{
  "model": "image colorization model",
  "train_examples": 22605,
  "translate": 0.06,
  "task": "colorization",
  "loss": "mse",
  "norm": "batchnorm",
  "activation": "silu",
  "block": "basic",
  "upsampling": "pixel_shuffle",
  "init": "orthogonal",
  "residual_init": "none",
  "lr": 0.011,
  "momentum": 0.95,
  "orthogonalizer": "polar_express"
}
Rows from block 3, named by matrix and row number. Rows with one number belong to one channel. Each number is 500 + 50 x the weight over its row's rms, rounded and kept within 0 to 999. All counts start at 0. Numbers have three digits each. After the name is the row's rms in percent of the matrix's.
# convs0: first 3x3 conv (model.enc.1.1.convs.0.weight, 128x128x3x3), inputs 75-89, a 3x3 kernel for each
# convs1: second 3x3 conv (model.enc.1.1.convs.1.weight, 128x128x3x3, transposed), outputs 75-89, a 3x3 kernel for each
convs0.23 105:518450520487518527490546509412489416447557503467448562483464445453450561411492613500459460477503527472479498433510526475554526509469455540511542474413474479526532495533473532490563441539464491505488476587526543617479472528571485372599512516482476493499487531477515527502482394472473493470516561368504472474481473532509497545483528503521513418534521554541525507535506476490509536538496383491441648483513536
convs1.23 076:541467504503425464484465541445533492515527575619486492592506534445570482549631523514474529460585562535584502500512460513441448427465428438540468464447562373404441515495430499498509460514513524407525530448479506517531552533581545537621548634488529569526535509513540489498512439486486528520562585572514498480540538472521571493513415465525513498518486487487492436418433448452466486536478538481488517566457485
convs0.24 098:543514501591610556567591564446492518489515506516535473543550534544555544518502512515499486472465459487497494513480485538483462488452430528501494467449484507487493496501478460492496465532511466434418464438438544524500457420440465438425477394392494484528451462521459484527408386389477469439546543491596583571535547564497540530491458492487491536531562556505493476463474445446451446454498498484510509469519509
convs1.24 102:524518525502486480521493492464480493482488494537531475540548534569563523579576556570540473565507468519500508435465510461473490508482475530516540519526559475512539508504488487497524506499510502455481515489517554534513550511498520451452475481511508489477471477460471480470392396455372419474405427482517492468545503442583543498415493550381431526393423508438480495437472501401454463403479500432522584429533565
convs0.25 099:583557459539503458457450504439420490459642516450486353510476532529493572528520546504524419524503404618441389460523596465583510547501485489491506487499489522465440509512459546532442529402411486478440444533544482497451510543531560498412508376386483448443517548628465541631463513559520635406496407287526535543510552511570530457492486452513491468481502492494519540494515520523517508507518533506522454502525460
convs1.25 088:504495444487453422558534485467556448580374426465430444486428435408466463537500556532514484517459434552447444461481439466497441495541542485462470463507450412469438576507531542597452565565469446434437447466543548551481504576528546500491488549529356406471458476397439469410533542495600414448569454452550531512592506554504438467487526510464506448476486420501506492556557492530525470495555510500562444474504531
convs0.26 103:466508489524529475502531499504505557531481546548548581504556505461476530455473505529496471490537529419438435466494509534543530530542524403383391415354391414403451476456440494481454426416382512541543607620607502525542430458449404415391493452417508525474523539468537518449533576565543585585482485493449431456424428437469470486478451514475468508488484507483474466497466448547520494430426463406441451438435437
convs1.26 115:447486517527537527518536488435489536470502474466530469537544533481532507412458522441381381501475449559504440546549534510515567494507517529575557525499489509475449544555458480494407463510458473471454511483477546529446504439461571535537553546597506554592514535546502501517511460450442411509447472506564575563529521503491446405424500543398480532387441460508479515534520517537497519472509534509530570605572559
convs0.27 101:471525495485495469444461516469490477476594591506578555458445447556527553574510513473494435533495424508446403480523530475489509424405469429458469529487438526477442469561568474525476456481446431549545452509545488467557432501495460557499531478471506477499486407450473442427476472482487474507480501531486498504463510519464510481498482502491479501498510500440511507486514465473514432446518566508577512565487429
convs1.27 117:596491470639562480600597484534601566487517632479439490574578517588478525476547520452504544475509582446510540498433444456390390505517495472447453533487504568521523506428463531476486486472446549486458480472418411461497529522549508447512552563577486531542473523531506475526384377528369479686473576704555549481487517512497512524504516469584497496566547541510531540527568490545552491476512546549541557493506520
convs0.28 098:510542528480510525510521502511549488575566524482520626499522538519517533525560550542491516549520484597496470533575587510556549517578558507563610547547625505578682490499578471443494479454397499469460448457484483504543443439466466453456456508486513453455489431508464414430529486492536520527543512512454452506474546543524588561543563600514560587543541603514482445486469433476452431470474444451479449439487475
convs1.28 104:443501521440489536420519568516582606535560587521549570554528560596572546547530482435422429448431438444446407503487494478472455537506477447507561436523552475548537529502524582521559580556533552524513516523522540502479475511547559603603530560526477429435488454423514497447547557562569549531577544476536573515544575531507510481476444476465359386508444408486469481481460419469464442552547531562543551594548548
convs0.29 101:537541553526509515494473483492479437570562463618550479540465458554454465500495446581652531539602474478488512470462467533501485533523492495510529537551551457564530493415374484459348490487435426493528495514593537539529531556494524544490526513516569482456552495429582498475514554538532517513508477495511496484506470463450442460573523487606584531539570524496460447476505468455491462510485475532495503509520468
convs1.29 097:535475445595559507588558525441356382498409539523494517515520521489540524514509457601549554599571507632567529508488513488471477544511476473433451530510495540490550551586572555582584551499562518459474544516500523550525510499480517471482517484495444482522469463493542508495582621517543542529527513566513541626464492577460432517499502544397483505437482505458465500425419443435420415515512465526510492480451474
convs0.30 102:533536540556604581542571542469506474521594540421531588501537481469525475443484458560478440611513459641595531523590577530600647464544593485440497528466512474491475495374432582411452514452449493445430490487407463440411523499552558483578513479510510504486529492401536484451508471482500527502483502539525518479513508490476476482508488481536484479494517490449450497489505536468502509487472479526550538533611564
convs1.30 101:385394526390370524452439500518546582473468513474482481485483540537553588514526550545481547541537597516525555547530490472444447496451462459503451464541494543529465478497551491457513504460467490523460471461486493535531458457511483465498544517586598546451603594488598572480517617582511610526494520493499471378508495426512492481499481528436479485417505495488505526461498505467527504500555589472498550511525568
convs0.31 102:549533564510542504468491497495552572569497579521513521538535621534487515558512483502515520506494509548445468502515523486495501520520502514540514538508476504457441462505507420429510463493574467565483478454486468455480584572439529614529511521551460417495575470434658583438503523472581502449512500461547506563507498526471446473519574583581536559562465528532550544521553567443476549503626471391610528417405456
convs1.31 099:424418485490503566523451521506477483501487488476417449517467487549525519468604529456473369447430428395448445532463442479446482426448514496538563509618578514537539460434495486480500454481504475509590519543490469406577464503506437431500490410444497380327523487399552548524494507485540494417496470461493425445477462455509425463626591538503442411486466520617525525532486516531487528487512475509470471443443428
convs0.32 103:516525519531539578444508507569592587469422447350453472497512511464490454492515508530599524520554550456483512506511499506505521520537518480545509595564514568574495532562456525526511469440513505457447456474527518558483450457441501494452507599466444486518584477415656513440580595542495539564454490545480409468475435467484461406566506490573482466512517412444464502434467494475476486414453471437444427472527425
convs1.32 094:411447497468465519474517502506443524497556528537440496492463459459486482456542485520465483537540559569558486500477478468477474488460468424415534410391504387366505576540484556567452477493433488481489427422383525463459471476509521537587521494551495494450564534512499467535430390537381500618509570534498516551458522551479468445487480502528565573551569526459496490471493479450481510567598537481495455513477462
convs0.33 100:471436453477438405497458442387421449483443509498579464492477487499516522490459485517486465509455432547466463492460494504452471491492439426472475390428530474417489475492521474449481437413484461556496471497484453451470474501485448561539539420442520641563436561625376400535466498468540538491542628540505470450521500471534528499455481469489472465531498461496419506479403413481467459605411449622443396495488502
convs1.33 091:470423507467466535412525546592445593438512510509440556475450546467422521463538494518461518545416453480448446539491535481525530462493528541491528582585458551487512564533500515588506466573532599443600533545426552493520511544545538478508511521618469444507453394495449379479601502599517556549598539513521532503574555501564532501596478492678493430579590545487470493509512530455499462573569491585532506583574540
convs0.34 098:491470459460485483477466446520542480488496501500479478567553529536502536566506478380492542521582602624610590600559543572576560520519535461443437413412437439430444461508499418453463455454444505421385459463420469461453515547544494503506541535508478461507473479506488486508427458433511495470534510471407450519454551545517591571503504497461491492461506511532539517522518469458466456435439489464475472507498480
convs1.34 101:523514513560507500547513480491459441427435440469491521440451482425420430458487487491463487497481525474491542467472454505481466558549526506538566533533502510483468496489561482476538472440462429440496493477473513467476597569583552514499559532552512530570498506562498469525526534558500552584534576562394399439413443447427479444466523555503548574502507535404415472458508560492545590520492535520481528496468505
convs0.35 089:416438454487504483511516464584550532529501460560510580478516478467495492605531433566591516523520453578448432524506525476439467534503513398486448430515460435508498409466484481508523471493464465422488453480506543502460550514455462471475409421446500491461513541507511538576488510492502511483494465470487555536546569528511504494397446491450431460467437425551533514554555558634618670484505479434452478496558511
convs1.35 091:560502483535514438531497469459517459449502502455476434461482497490537457452508483493514529511519554492486521465482482498496523491518542465495523480526509485532547458499535428527540436514541597551509574531529443480540504495570490528528482506514483473526518514584547513572452469470465504495485523499428410374466452425528493474491513564461455504507470488497502553477514546487516546539439532537427477487433463
convs0.36 098:478450489451460480455462489553398444412319449431365396430458472477481478486480556545505509558512458591517539525493517600546522636581501411477507476453477499493477453485487467520516621579565441474505510546578576582548532459443506468484442414463335391408498459481631538509486489463443511522463457470507501538520504508516505526447485461484491471510546515544559519522523496505494467442525560486611542494571564
convs1.36 114:458443426430446477402457530502458447493499459521510482491480449501458459485440480426483526391429489451482474451417410430414423461453451431451561372361494381356483529483469493447500461419524446502547511491474472405460528518479496534534507554581416460495489514517501525532404435525286501695323554707547473450511484475507441481448419466467481484562512495510498495434457484381430470371470520472479540454451451
convs0.37 094:479470454472481466500482494475519547503523534533527529532563585521535527477492514538552552564543525526566559463481433434466477447427453475401424549419424505470445351425499424453523472488526481500505483466429477449461499494521523501475505483470494488523515508511585574573510508472482496518515482522515514507504510497511539484428455502470451483532524510576572548585614569544573558577551577566617621503604605
convs1.37 100:504445485499470538572519529575626544514551532445496489502532534518525516540588611457430344467399371434417405619621633617648664618660683400399450432434464469508486587534509613524505616521485485521503554510467506498449532513420565568494546542553460479528454480498464512509477453503481489499497464439534509502588533481588482452477479505524452475519467442532490462495466449497462442426469498454429492506498522
convs0.38 101:516480461544475444516499451490438469519525502514467467479500566595502458547639490557566489519499457503504463479512446556513411522514425426543565485519517545501456499541568438535543518555571473456554477556513512469437427426476551431460561527462391433463460486550572581564511462462484526505504560535433510546433510500475478412403559536500556489485489457513531511489517525546522494501438545484457537502501473
convs1.38 092:481531437500500450471489489471421403490470459430423484450431465474461431472485527441500530462506472496474520572508450541493467592513512402487451418480442457528469620551457457562453527498452409459498437535504525608552435442432495471512503455486487437494542511473561542496488476500547407497546499408490491489502490458524505480492539449452431363400371413504495502566591497561558553467487482470453435471538508
convs0.39 105:456502503514565467475477526549435578580485514454584478568639464431604554478427542526438475416452510537544475502529521486522557514457535497480459552463454473530434454505529535510506531451498491476567458515468464473463493426525526500568496489454517547513519399500576456437513442541519500481516477453526405433483481520480537571496521520524471542438503513549592562506538576537479527564411452526635395436494599
convs1.39 097:469456484516405500458433490524468515517475492371462527545490509488573499555361548469576501483531530520560567525495513529508451509451504429381545581440402558579427448526547455464487471513489488598528560447523414558467506525485546552516502617597487520516457551536465452516559512500520578502492526517534585534498494525487503529536490485526539393497518513531556444463519483481519461412546442535334537420555420
convs0.40 101:482448443440418442400424460410433538493486567459477536513558561510567564499572566572553560618619599623619626513509491502461454500480461439504441464430399483445399523479528523456472494482440431487466473461431447435449517524483565550489554552513515511433508527494494511506453481475458410444488507495465461471487499528505512586452488442453484467505515506506467486508504529520519530522479527544538528489545555
convs1.40 103:524586523538536440494445388458465472409473505422437481510541573545560582542610595422468518459493525465496493383384450423464524480530560536537544545530534564494520534474487502461497482476485543494560511435496533468535552477527523474496503485469435431450437442465395452493547479467539502500531497472429449439408471425449531488485490534474473516487461510428468413454513449437485467585501472523462462435453468
convs0.41 098:573531549493519514472542533427473614501432466507512525569458571541529475520507536429399406589444517527488467615554533592551517504534530525437421532528396477453507527474458470485529437409457568472466452495468403460529548484489517494553466456532579560430506594526490552551557451462487474521453457594550500525535481504523473466497455528464463487484510481466493491494466512459458448272504498531385460532526380
convs1.41 081:478497484518532466499508450384547537459549544419560542528517547501561542506547606510563520515537508552523542451440456448430449557488477575526484645551469565444456509509502570604495586623534524529504510458464524482543438423496445459501510484486510421447470352416526436515446517513493488493441504415575555493473534486530480465462514417530536551452571468496511521464504504492504495555558582525581580548471611
convs0.42 097:517454436506472469521541519558497429527557477488533549484507504494527484517555516383382450368447465436512476495480490450454474414481509471506463396408539501481547516504481554576493616585523582496557534511567496514543510523483542567531496443434585467435523427436428439516498492484477478510498482546408477522427463493398433436462488453508482496569554521490473419499486472507476476421461553526560601579537534
convs1.42 107:570579502529506478509497481511527533498466468434463535510538475492515474465534506539470534497474505522490514566582578563557519538464438518515488535545474524495485540537567507475514473470495487498518454499512514548480468453489501455476591540504489507514501530501468473485504454364592468390504421401419488507485487486476473481468535497486560515461550568459427444435435420416425412459481476477509511522499471
convs0.43 104:502514479509477470475441497491375346572453290558546443522442467523480526565523540559473479474462520463513601502470477605521466612568480542441447515452525562479510464435464509448480544493539474489436459520452515539583503479544447478524490494550561550523524546536455500440446479442481473419493491456486509544443438494469407465494490539501471524518447489522502516491480479515479476457482505495509591460517615
convs1.43 087:542540537516556533500576487534503413560535427492575474505577448490545538450486497378421400501488417486444433484429410449454393423431416448467500500517560486532572543595473524578482515506556511498532523466406447412498526558439531511441542557487574562533518552561552554538434533503451503463412496481446497482469528503453483410530407444538458423425476412465475524483480566491523531430449494464468518471435479
convs0.44 099:539524472556519490540524477479509546447522521412451462493460446503489431493495472519524562511534532480497487453545504463512502480521531478446420502517461561521501366432511428449538405448510438488441475519539468508564471501483495499478448459522513576595552620587545573511535561523571574538502524463494477494503476501511475500546510511555524527580541499435471519431472496450464446502523576498503531553514501
convs1.44 101:572489519561478483559467457545573549529515521487504511491441502493488588436479575551528461515556471418493474515472444531533506559549552524474411523535461482524507508513519540477455549445396508468474478490504457552570447481529529478518567517514478467568457460529486509534454546571501562572513512469590585569555556570529540548533548499502550500481593510499479497429420456480497525468491464438492473473514513
convs0.45 095:401490563465457585431465474513471513491444584433498401542464481505513456420529490447476463469532523400475586447452533486465536478505499520462553463478539456440523506433469475484496505483497537480528523493540485438490400539572435491573438528568668573399639540383571442455498527537496533530481478496542557565470482551441453525500444496470464438449500456500536616506533547502529551431509642493408625565474461
convs1.45 094:435538452418521472502535570493464485460502469515486452476454443404530379438504477571559555498530555469541499480407422464428433511507497455538496442449526407408523443495511448506438443513409557593469487423467470520514501505419496513404494521493523438416526433386554519396504469471597560488687598476478475466482518436482464384511539513437507510504492469553602547532580529507543562540491451464471456488507474
convs0.46 100:469535515470509511462511461574516453554542381582518405486497505523487481503497462477505513529521495558480459487522482481545563457523580506495547505467486484465433467478465509525468597566504496497495516467519583519500458515494493452540498389540423462430459469446479551482506507506487503577492509573486506542489504485477499457519529521488498470457514472467491521494544558509534566446506490473541566485484598
convs1.46 102:535473427555480456563508472515486468578518494510544516449543512434555531424510529431481457408456416431399346555506506526527521476492505403517566435636621392630606571508552520459547487431534489472539515409582472450612522544452542561399547541387530528470580588509596578500556611475524622495507552475491522490517495489462466479536493561538490545564477552454471453453486505468509496519519472505517487451529471
convs0.47 096:505514477491506531479459480458486508403475493425479509474547530475571558478512513578526485524505493490557548514479530567547574511518546465474468432435494412441476483481436453450451525441457452531546503584515487507510483547472415468451435479454483438377458459473534495576481511465448530494424500521530526451523511482496503552454482482477501528494500588581555533531528494543490475478486556445474521475546519
convs1.47 096:515487457548551550472541557524484531560506546579527553552483548544494565466516528532508541471467430492440450373374406419389401428408411653563476573568479644620502534532586513444509479389412514524477478575492420484522498516463487472392459481411505504541535530545530487506524476481546446483481477445500553523513567549444493463528483478548469487572511478464461457442470458435462417604554585530567600547486606
convs0.48 094:535459556567506459501480427462471480465443469471478434520514496475458460587489478457558618472469506543535541470441458509465447557459403476548515516570540450537537520470457442505508360432476491523508499452424539525528466492539433452462441452411523486498504574556555605578473455427539453466492472465520563589493514579516548534480497492488541523510572507425486521456496526490487486460496604524464515513497567
convs1.48 085:553576573506479530429435536493491495559477501529411494465404373438495473497554577518495489483556557466552571484472447499517513461516523537545512460503529386438506520534534543552583519477580503517441460442458478518547522464447450446437423433498510465437540502495553569546359487578382572619563680529524534542551559510573584544533537515548522524556500505562545511583533503569564523522474483497584573426548552
convs0.49 100:455532516488468510484453446524504487537529543584521523573533507552534542485536480582618526536589564392441527483510567436469548462490534500550494502567489513536528492557478571556486561549445478494431594498447537496460464522492443535567437420483514515519484518540522539532488469448547511505538501505523489455531482432510447436510494513505497459526545550489482431556542449604616517476468503561518557543556549
convs1.49 100:530591511523541530433429443398515502446454492457509434506458437496465414455414369558523508436460473377444502525509463429462487398391463587569459546599483400470487515467428525457419538510466533513530510494522488510489522505514518473509527492504466435479433407474497454479516502469476462449449453429502543544520543539509535529450497440485562507423496472552558529551552551566548544406457512390441433439453469
convs0.50 101:494521541460472471460427442421515589453465489412374388453452499462489490446447465449492559465521539484532511467440388505451442524491448553541545442507506445499457495570563444485517503536523509557520441420460447515568502456462548500424577602473425416465371449470412487493557558524524467429517448454486484483450455500501495503511568590448456449480444445514537539498525491510488487438491476499454486551604517
convs1.50 095:537529469455503516461528453462462498464490489532550549502446461506475462594587524418461502504464409516458422459470429478502467504459466430384525464431533495449507560492447585576511556511465520520492531482439498444478591558588533513547525479608485532594490548596441450535446445589429486580489461515474428428484443473486434469457441422583514454627536492465464492462500502514511500421487485440492463460448472
convs0.51 101:452433439488491452520545529508485531524515519543557519492487503509505506522514522469591660347386444396365377465473449505450405558510447462488503454412418554530469447446479462502481404479467583511509544502467444433434480485538529476515526560548536586489509585572471497536518503542530481513524492461500507479517540490522561562475497480462455486489489473504534555509492527495496506489530557498525505486479475
convs1.51 100:508584603584567586488485495439518476477508481486513510406443426432437398559473391584561491580594528433466506396419427412484443401465464525422438482451420411475467496461412497451490473438414462469445441504482499518519425427420493495484490494525544457438567529476513497484503453423497496429501495452458440419495518474476522588512517455452521417454510395489483443462425436520438429502516465477548488499473523
convs0.52 106:483508637483474581531511498389560404631559435462453445521436489574650424423601560480495409486449513457415539599498455512486481366483578470424551577427440533544511485502490539458439458480392442512577523501509448508496583424436630464577449500613439478514488568509560519475477530513525467569496521521515512512494476490492519537477492492505439472510514420474497491478519497474463445462493503431419559463552468
convs1.52 109:466471549479512487449490419497327595438549429538407520488530496506448547507491475442458483455543558484544496496451514466472529455501548430439427470441413440530552483449509591525655537462595540454502563517499546452530475500481479569458560555489528526489577554559587552578520596551502658455567484504442507473479551528505541520524557449511485490555422426461460485524432467485499506450498485471469520465558483
convs0.53 103:504506537521514531504483536473440405460412462441451492464493508459508518463474464493499504443450491482490470444472449469507477498495474459455491539476495531524492581610639499573578422430517534540544509538530542470521411446521465497513502468451523519490520482455508496477480498540527538497524443526485483474463447459422409433456441486469476520502507508489506495541546550532524544523516537517565547487483471
convs1.53 105:566517508547538529441441501532589576558624629620632594563531479522528486568550512430421422455475532480540541573567476566519435567511456536473464484472494498479488480465440484498414517508486502475367488456427375410382527509513466496482442483506521572557454538554467514540484504504468463512451543578479500472462469454489498533476426418494466453519463442459425425466438426509495465578503469572526575528487501
convs0.54 100:541505483496486446465481402468499484526513526482505476515469498483498496467511522473488505437491553453527546487471477435463475464443458601542522657542453587498465521511598572536517573571438566470536590516515566518477526454522445419517461337468523481506488461417501481515518540494555533550534567494445438449408384375458376374600517511555439457520450418480453462442384399477443395526495502493473501451479473
convs1.54 100:583579549496466505430433511466606425476531432449486446592542523595442457511469485574541483555521431555478360430504524435493528445501484535487504461496497473477490465533555513518612490508605448446422428481468467507450487557521502562601502573547471523546530536504555595514435472455480494495501469463478472432523511486474506465577584510526550547471518521482506474527514445433426449472553505448550497384453484
convs0.55 103:494537578545596549581505458548516449501474469497488501493527566552534463543547500460480528524469483492490447490484464489518444453474467617560570489514536470520483498499577532493457463504480498465497538513532534474442494481512479512510571512473460426426558508478558675627516509524513523569503535493531534554644578468520546571574537547504465508529498421456487519449469501505465500479548510505465523493435516
convs1.55 102:495548587503498501498465449475531480492484537463574585442400504597564497599544530541537523477467520424444480455483453529493479545501519464508493421514512547515507508502511554487466527554508421572574510586465579473494516457437479459452439550580574529475640566464584541490515476493491410448460459489469534564582578607516576588461503507554508471471467405457458484469488511490504523489538504489598540568467497
convs0.56 089:476445428457492480435434472474520491427584607463522533580561587552610584507564559500481475434428455425434431394400405423424431408418462466473515414452490470454487499571495504527456486462497570569473563539525553512507491482470539481434454439469499503485473471431489501446519545479513493432508482391496479483483494499452516534438452466462520454467492457452490474506543520570556560454521525477534481487460452
convs1.56 095:519548544521558592511561552455523513483478511426483503491555562490519515495548456521500471454451421512493402619614611571552524522500506464489498473545507533595558533493509510477414471457426509515520468493463438436462425492463483498477440499506522579633464518594447471527498512510535561559524526492406443453493485492481481491439446448488497511464525583524600582555633616473536504512486498498471418458436415
convs0.57 106:483489476495506478480472432484500492471418432527561512536494475512473471546504512437507565436465507397446506490459465469471464477502500532511529551541547624573529440466426463480446480444425504486519528548547523512471479485517435470497475487485536493477547518454534521468482486537507518529484482461470457485550515525586572590482489488561544543513536542486486512469479508553537570408420433461488537531512519
convs1.57 103:524502469523492505489495494577511511544502452508489488395436452463520518501541491446492552395454525469496521451449442440443465464492518544525524493507541488486508465480515492468503410456479535525502502455493490480482460490574501551581385420481533508503483480508440444498466466511525549559538541575476478496503520506467490496529482519544489508543504555491479426508539482490525471593645538554602577487538519
convs0.58 092:520521541439446483406479509531541577501466476466452443522497541506459511422509543492485453462518500467527540463465500452430444470449481482538652467542525449438438405382478416356396446447370484463505495477455501501494495501529466437490489426485549498509507481494590521518496506514434467475434447429492508461441443475477475502486464552512496540453443498501495519508453492520530489479453464494448419434490483
convs1.58 108:556551505566549515579528500457451463453475516497485460495493437604554458600588489488544517487521506458477473531531513578566539628559516435447494458446441499504531493487535501468498500468464495491479523519478490514496525485509539481480502458494540479508596584559565602557463476494505533567526541511468421391509479446584566535484490556437452520426421479545565620597569559559563537496475447521483484445432433
convs0.59 102:503446448487484499504539593509536521531524424498515453553517544522497514553503522448404431420374396496440375531469455521490487491454445405596530494506542511506502455497576497479541555529502478458418512483477628544559565550495538499487477496510534530577455506513460533489573542471618544464670549494519551582511479502465468480529562509523589513512567546500476481481493517450511600485495481504496472465470512
convs1.59 098:528513565504560634538491542464489430457526470438429391452512511458474520438414514466490516514562482533576531518464479496528500473496561621591453522567499411497534546416493552489442546503446390470564490528521555479501491554522457477457445442499487488450491514459523540519418460382486486366568452494437533525442532588458544497547486476529526410470508502490482489508529519499551510569467591604530575571506543
convs0.60 102:625592501586556523492445451422519422508591507525584543508589498527608511531607557512487405480442421519443438592604548601623618462504510509501489504518502523545475528519499586592609533480500503544495537563501487471466550484429572515487504427442541521550519490581499449520511526456565596478554536501463453466459436460450445514445491467459481487485512476516509502485488477458489467456442460496511527427481522
convs1.60 110:562491486533457457539537493583596544510499479580523520524497549423390480527442570509511531469503481434445426551488432482452441574529518473528528436462529422454482517569525511528497559556542584577527448400428503547542508494529502430414476395434524556472479490436471549472547485527489425534516455513472489508545542508550520464581526517536475458503469463604670612556590571576590590455524555488514472471509484
convs0.61 102:459522500492529550474529554556509505504475483466425429470468509474514554479478547379435463454470490567626638519500525447451479491483491530485442540527457482422439448486444446500517513536462545515596574548539486428497404480504440490551424460522575550515538489490507467452534507521509484449508464505450455451457425472539524531510468496497478488450468505487477434463474480489524473394434471447481475459495515
convs1.61 108:540491442493509530495501509574522535525531526505559574477534568474498562437527544393443454471504506455474475559509416544573536551600590453443508406424488567530518445409427445461451445406429482470491488490512529524540431477462478482443508487474508515533443485524443447481432539537578572451549425411567527501584531540541521571480523541494490432501497488499492453441436476417463510586585534560507489513516526
convs0.62 101:531521471406388432558551559439415431552608542419499464595517461550533566499484438586535510367396447535535544512504516489505517487503510415451564507574484468544504500565509447405475530496524429500524432466472476556534481450415522503484557575527482473482486431449515521502497555563487461497507578488466494528526493524511525522443457495500553555527574563468489520545544544457467440594532481491464445461421461
convs1.62 106:526518469501546544470471464504569546532534483576604542530516477456473420600604501495543545610615530542505478427448502499515526433433448487535572529477500541594598504469467502486495418431393472453504498507555591507440507490541570589551506508521552514473488422435470421478397462498553498526459485530457507541534534541417441465469530526464527431570560491430385376410434444434431436490534483497537536497512416
convs0.63 105:541578522484544556479469477536557423484564478405528489410571540512414708507513547539440464533489504497501516416560431434478596417481539514542584465651457401540510467525473485484572437484553498521536541475456416469481533517403434643495472482467518498569550533461433464516509520507581469424460514445436515527494483504454455503526440614491552446442544476513507519488492506440495458387482363464449549559470486
convs1.63 086:433546519429480549437422488641347542481533424581352485498499548483597481498445611420509407434494491488557428580500466489458476432407479474511474546516608548513528473494521476512471525476495551565557465520638538449548527475516535432455559481450455495431484461411514502404474383521494459523405450504523544552556540560575518546605607502589502557453498577508503486514538489463471479477578441449461574513435530
convs0.64 098:472467474477428461522483450480461545445447443455457421478534493485518487469512464550544471550567484574483532420442456420385458420398432372406420339395413437459464494453438510437391429404384497477407496460503463463507534488434575459435554461444427404426485442472474470449481556489564525504577523573509490450523492484531494511371405479415438449434460460467519565456499516446478494478578511494546488502480486
convs1.64 096:568535506555605575518585548523433520501505523466529472483536492490534548508533497519497574533514457516480476540597609593623625547563572518456531512499500555594506525532542521512541562500527450463520579543468512461469538540432522566500519535512435541648443514601460489518436556466519577400586494368533496459617563495619534523544469480538542486528518520477493451451491462486496469539533508471494514487471570
convs0.65 099:530533539531514496490450476430475499562532490617545572406457456495460472512509460424468494471515510475548533442444417485454435529510498541566566453426524519463464524517479532468429472472479437445445473474431482518489447475452432483465496617549440505565449508512469519520442424505450505522447546564513499447520557531510535529479513527526480548512517553479495507478466471484487482445481476476514502518496405
convs1.65 109:560548485462514460501513456472524528497509479482538451495510527488443541512405485607613550540546538523546563522483434498460484498509564492394417586472471596436372436462519441443502501455508604559492557490443509524441452447458483445483444518508518530482496468484528507554443346464439459555486523512552601510566575514530529539497522480563471452535455405412453493442470491474481453462541566436487539494531526
convs0.66 103:543514514551494535510531528493516473565458622438636467525538409448479626586567395503466514481511440515516435474571494464483538491531430477461568520598492496448553569528472450424537507605477479492549502394455422491531499588552461494478490507524563461530471541455520487525477530497524386456465543574601577598472515531474495531514470587541496458474493547493485505438472447461469508488560546492485523567556485
convs1.66 089:499563561466502544389370468539435473404560379458514601571421478443606496514554493519479524505452496498479557528538601477534509527477491471566503543440507485528505538490530522558498503554605504530504568586538560533441491492533578582606549486523493480432512508466549575498547400545390580512477508550526515536522525473543551557512464378469530371533594464483512435442490475470460428403515394544575566454492421
convs0.67 095:475516567429492557463480521578499465519522447510485538466456451458436415455437416512494440470456468422438426511555597490460494519523522467515556412473502424438419470458414442507515472573481501482470537487521508505512481501490502524509524522507405457415527500447500519454590497426538523503537514562465484443405461436446487462469459490423431439450418419496501502535566582533534561545501494498492510479455495
convs1.67 092:430423395464523512426524569447496415486522498436507435534548444514542491500469434543510522511495523448491520472476453520496474540522520495484502466458485525520494486485425470509536479438454456466464553522501589528456528511513513488542554539564498488512534521506574541483449514582536541579567588595546487495572556575544545538493461452459466523514510542450463505432435474540468442492539471522589590460516528
convs0.68 098:451480450461475433466491414523629556526589516522514483508533531505461514498484539546506472521488505459458504388450422405489448480500455419465382473427409457503442503542552441504558447443490462451541515566577520535534452496483503484460491447380488492444483506423498458414542437517485495577519502587473465487462453487433442468451513436468475463439494462557439432505443452497440460485576540478479541467463548
convs1.68 101:520491433478429478531530527521490514525501516434443568525485448582565426574532551446492448492477486452538503503506453580536508561511479486391493481382386563448424603463557557410527441469476436470505493476450552529436510536471429529483411429519540584488531613486531580500523443425472437412453393501507538464568543443494512464502500503583454477608517488498507529465523549463518535487497499518441570422524553
convs0.69 100:573557577490478536467428471524533529488442489486477524512465533530512495476559473523520481496464451470436504525485434592532499580544518511411434518459479494489455531538453452444369535492488512455440541538469636581529542558589557466487471432519459375361549499420544621612584479475476499439536445516474487481518447497498471479544517572525458447489473477536543526507479495499468434475506571444363518625466413
convs1.69 093:422474514418505422384512456516573524451486486454500435488524489447489475505555507547548478510510438512478440464481467536523495543517510536616478515506496502430412532440560517577532484469567516430413469460465563535494526545551498538582465481536402365366536408433533502499477451459454415427547603480465466559537554516588574495506492469537519558471469459481468517524526542488507521598522411434492564432428465
convs0.70 103:431477479485537512511562486560455440519449537499460643515510539527474532540545553599588517560506418474431444402441490417503512471550577374422443462466449534475462478536526483490489520536488473481501496471479517504523488510475433531481457543483417433531457457530516490512503555558470489534424496551521520454513452398455386353411405418484463418521475443515543506537517443545531478509522464483517476483486479
convs1.70 106:449513521448476455489475496450535463515504535466544513459525499478545517391496523513541542451481470447491426485456434546544530530555504455495503484476518550492505553549570502501539437455500527506532556525485610481486508487498503509496517502518532542566565563546552511529516539502522502550507477537527520510497488514509501521452462531487469534540526559557536458530517430437474448508468479480501477528525513
convs0.71 103:534496529533520498502478501585505525501489501527514557462557570474522547503518557495486517547545482566543470445491522451491485458474451515481567530550582541623637554535546533497538452422424574505567514498434484443487492539497530547536483541588446487444471485495475487495654522514598508411586452482449490475427427445430460485453496527530494489549560532521539551534535572545556502471526512532517527533512481
convs1.71 100:549557540535586576548520574424526388566451507453558436573529470537538500507509563518492499506460435480465451447419431460460477459496519512511475492474474544494506593585518500521511574479500532461434489463462400510472496571514430498464496534491519508481526533486533542543412422459432417526378493417501571589498539542504524573586555540602615580590601590443417475443442471443414519465495413471462377446440469
convs0.72 101:525540597516571554531494499503489472522529507436510477511561507496526513526475508505564547619534466523485501508501478522475451552498470532443505473487531421533520497470402486465454475510512501532513565537486557596476445440474495451438503423439502503508467455418466485432528488497576474506600568445531520488542501451514458468478453453487439451484475459493477534492448468484435457529493438481458505490509485
convs1.72 103:504485478495529506549617514528459440488481511546518553457402447431470525539513555456503561407505582434542539421439365379384308374342318446438506466386511570589583419419405465408483448477550529566556535514512491414472539454468501465419398450425502493497491493501484505481422444503453453436475439467482484457459475478526538517554565566536481496527457443577508455525472440488452451451554558486557611477442462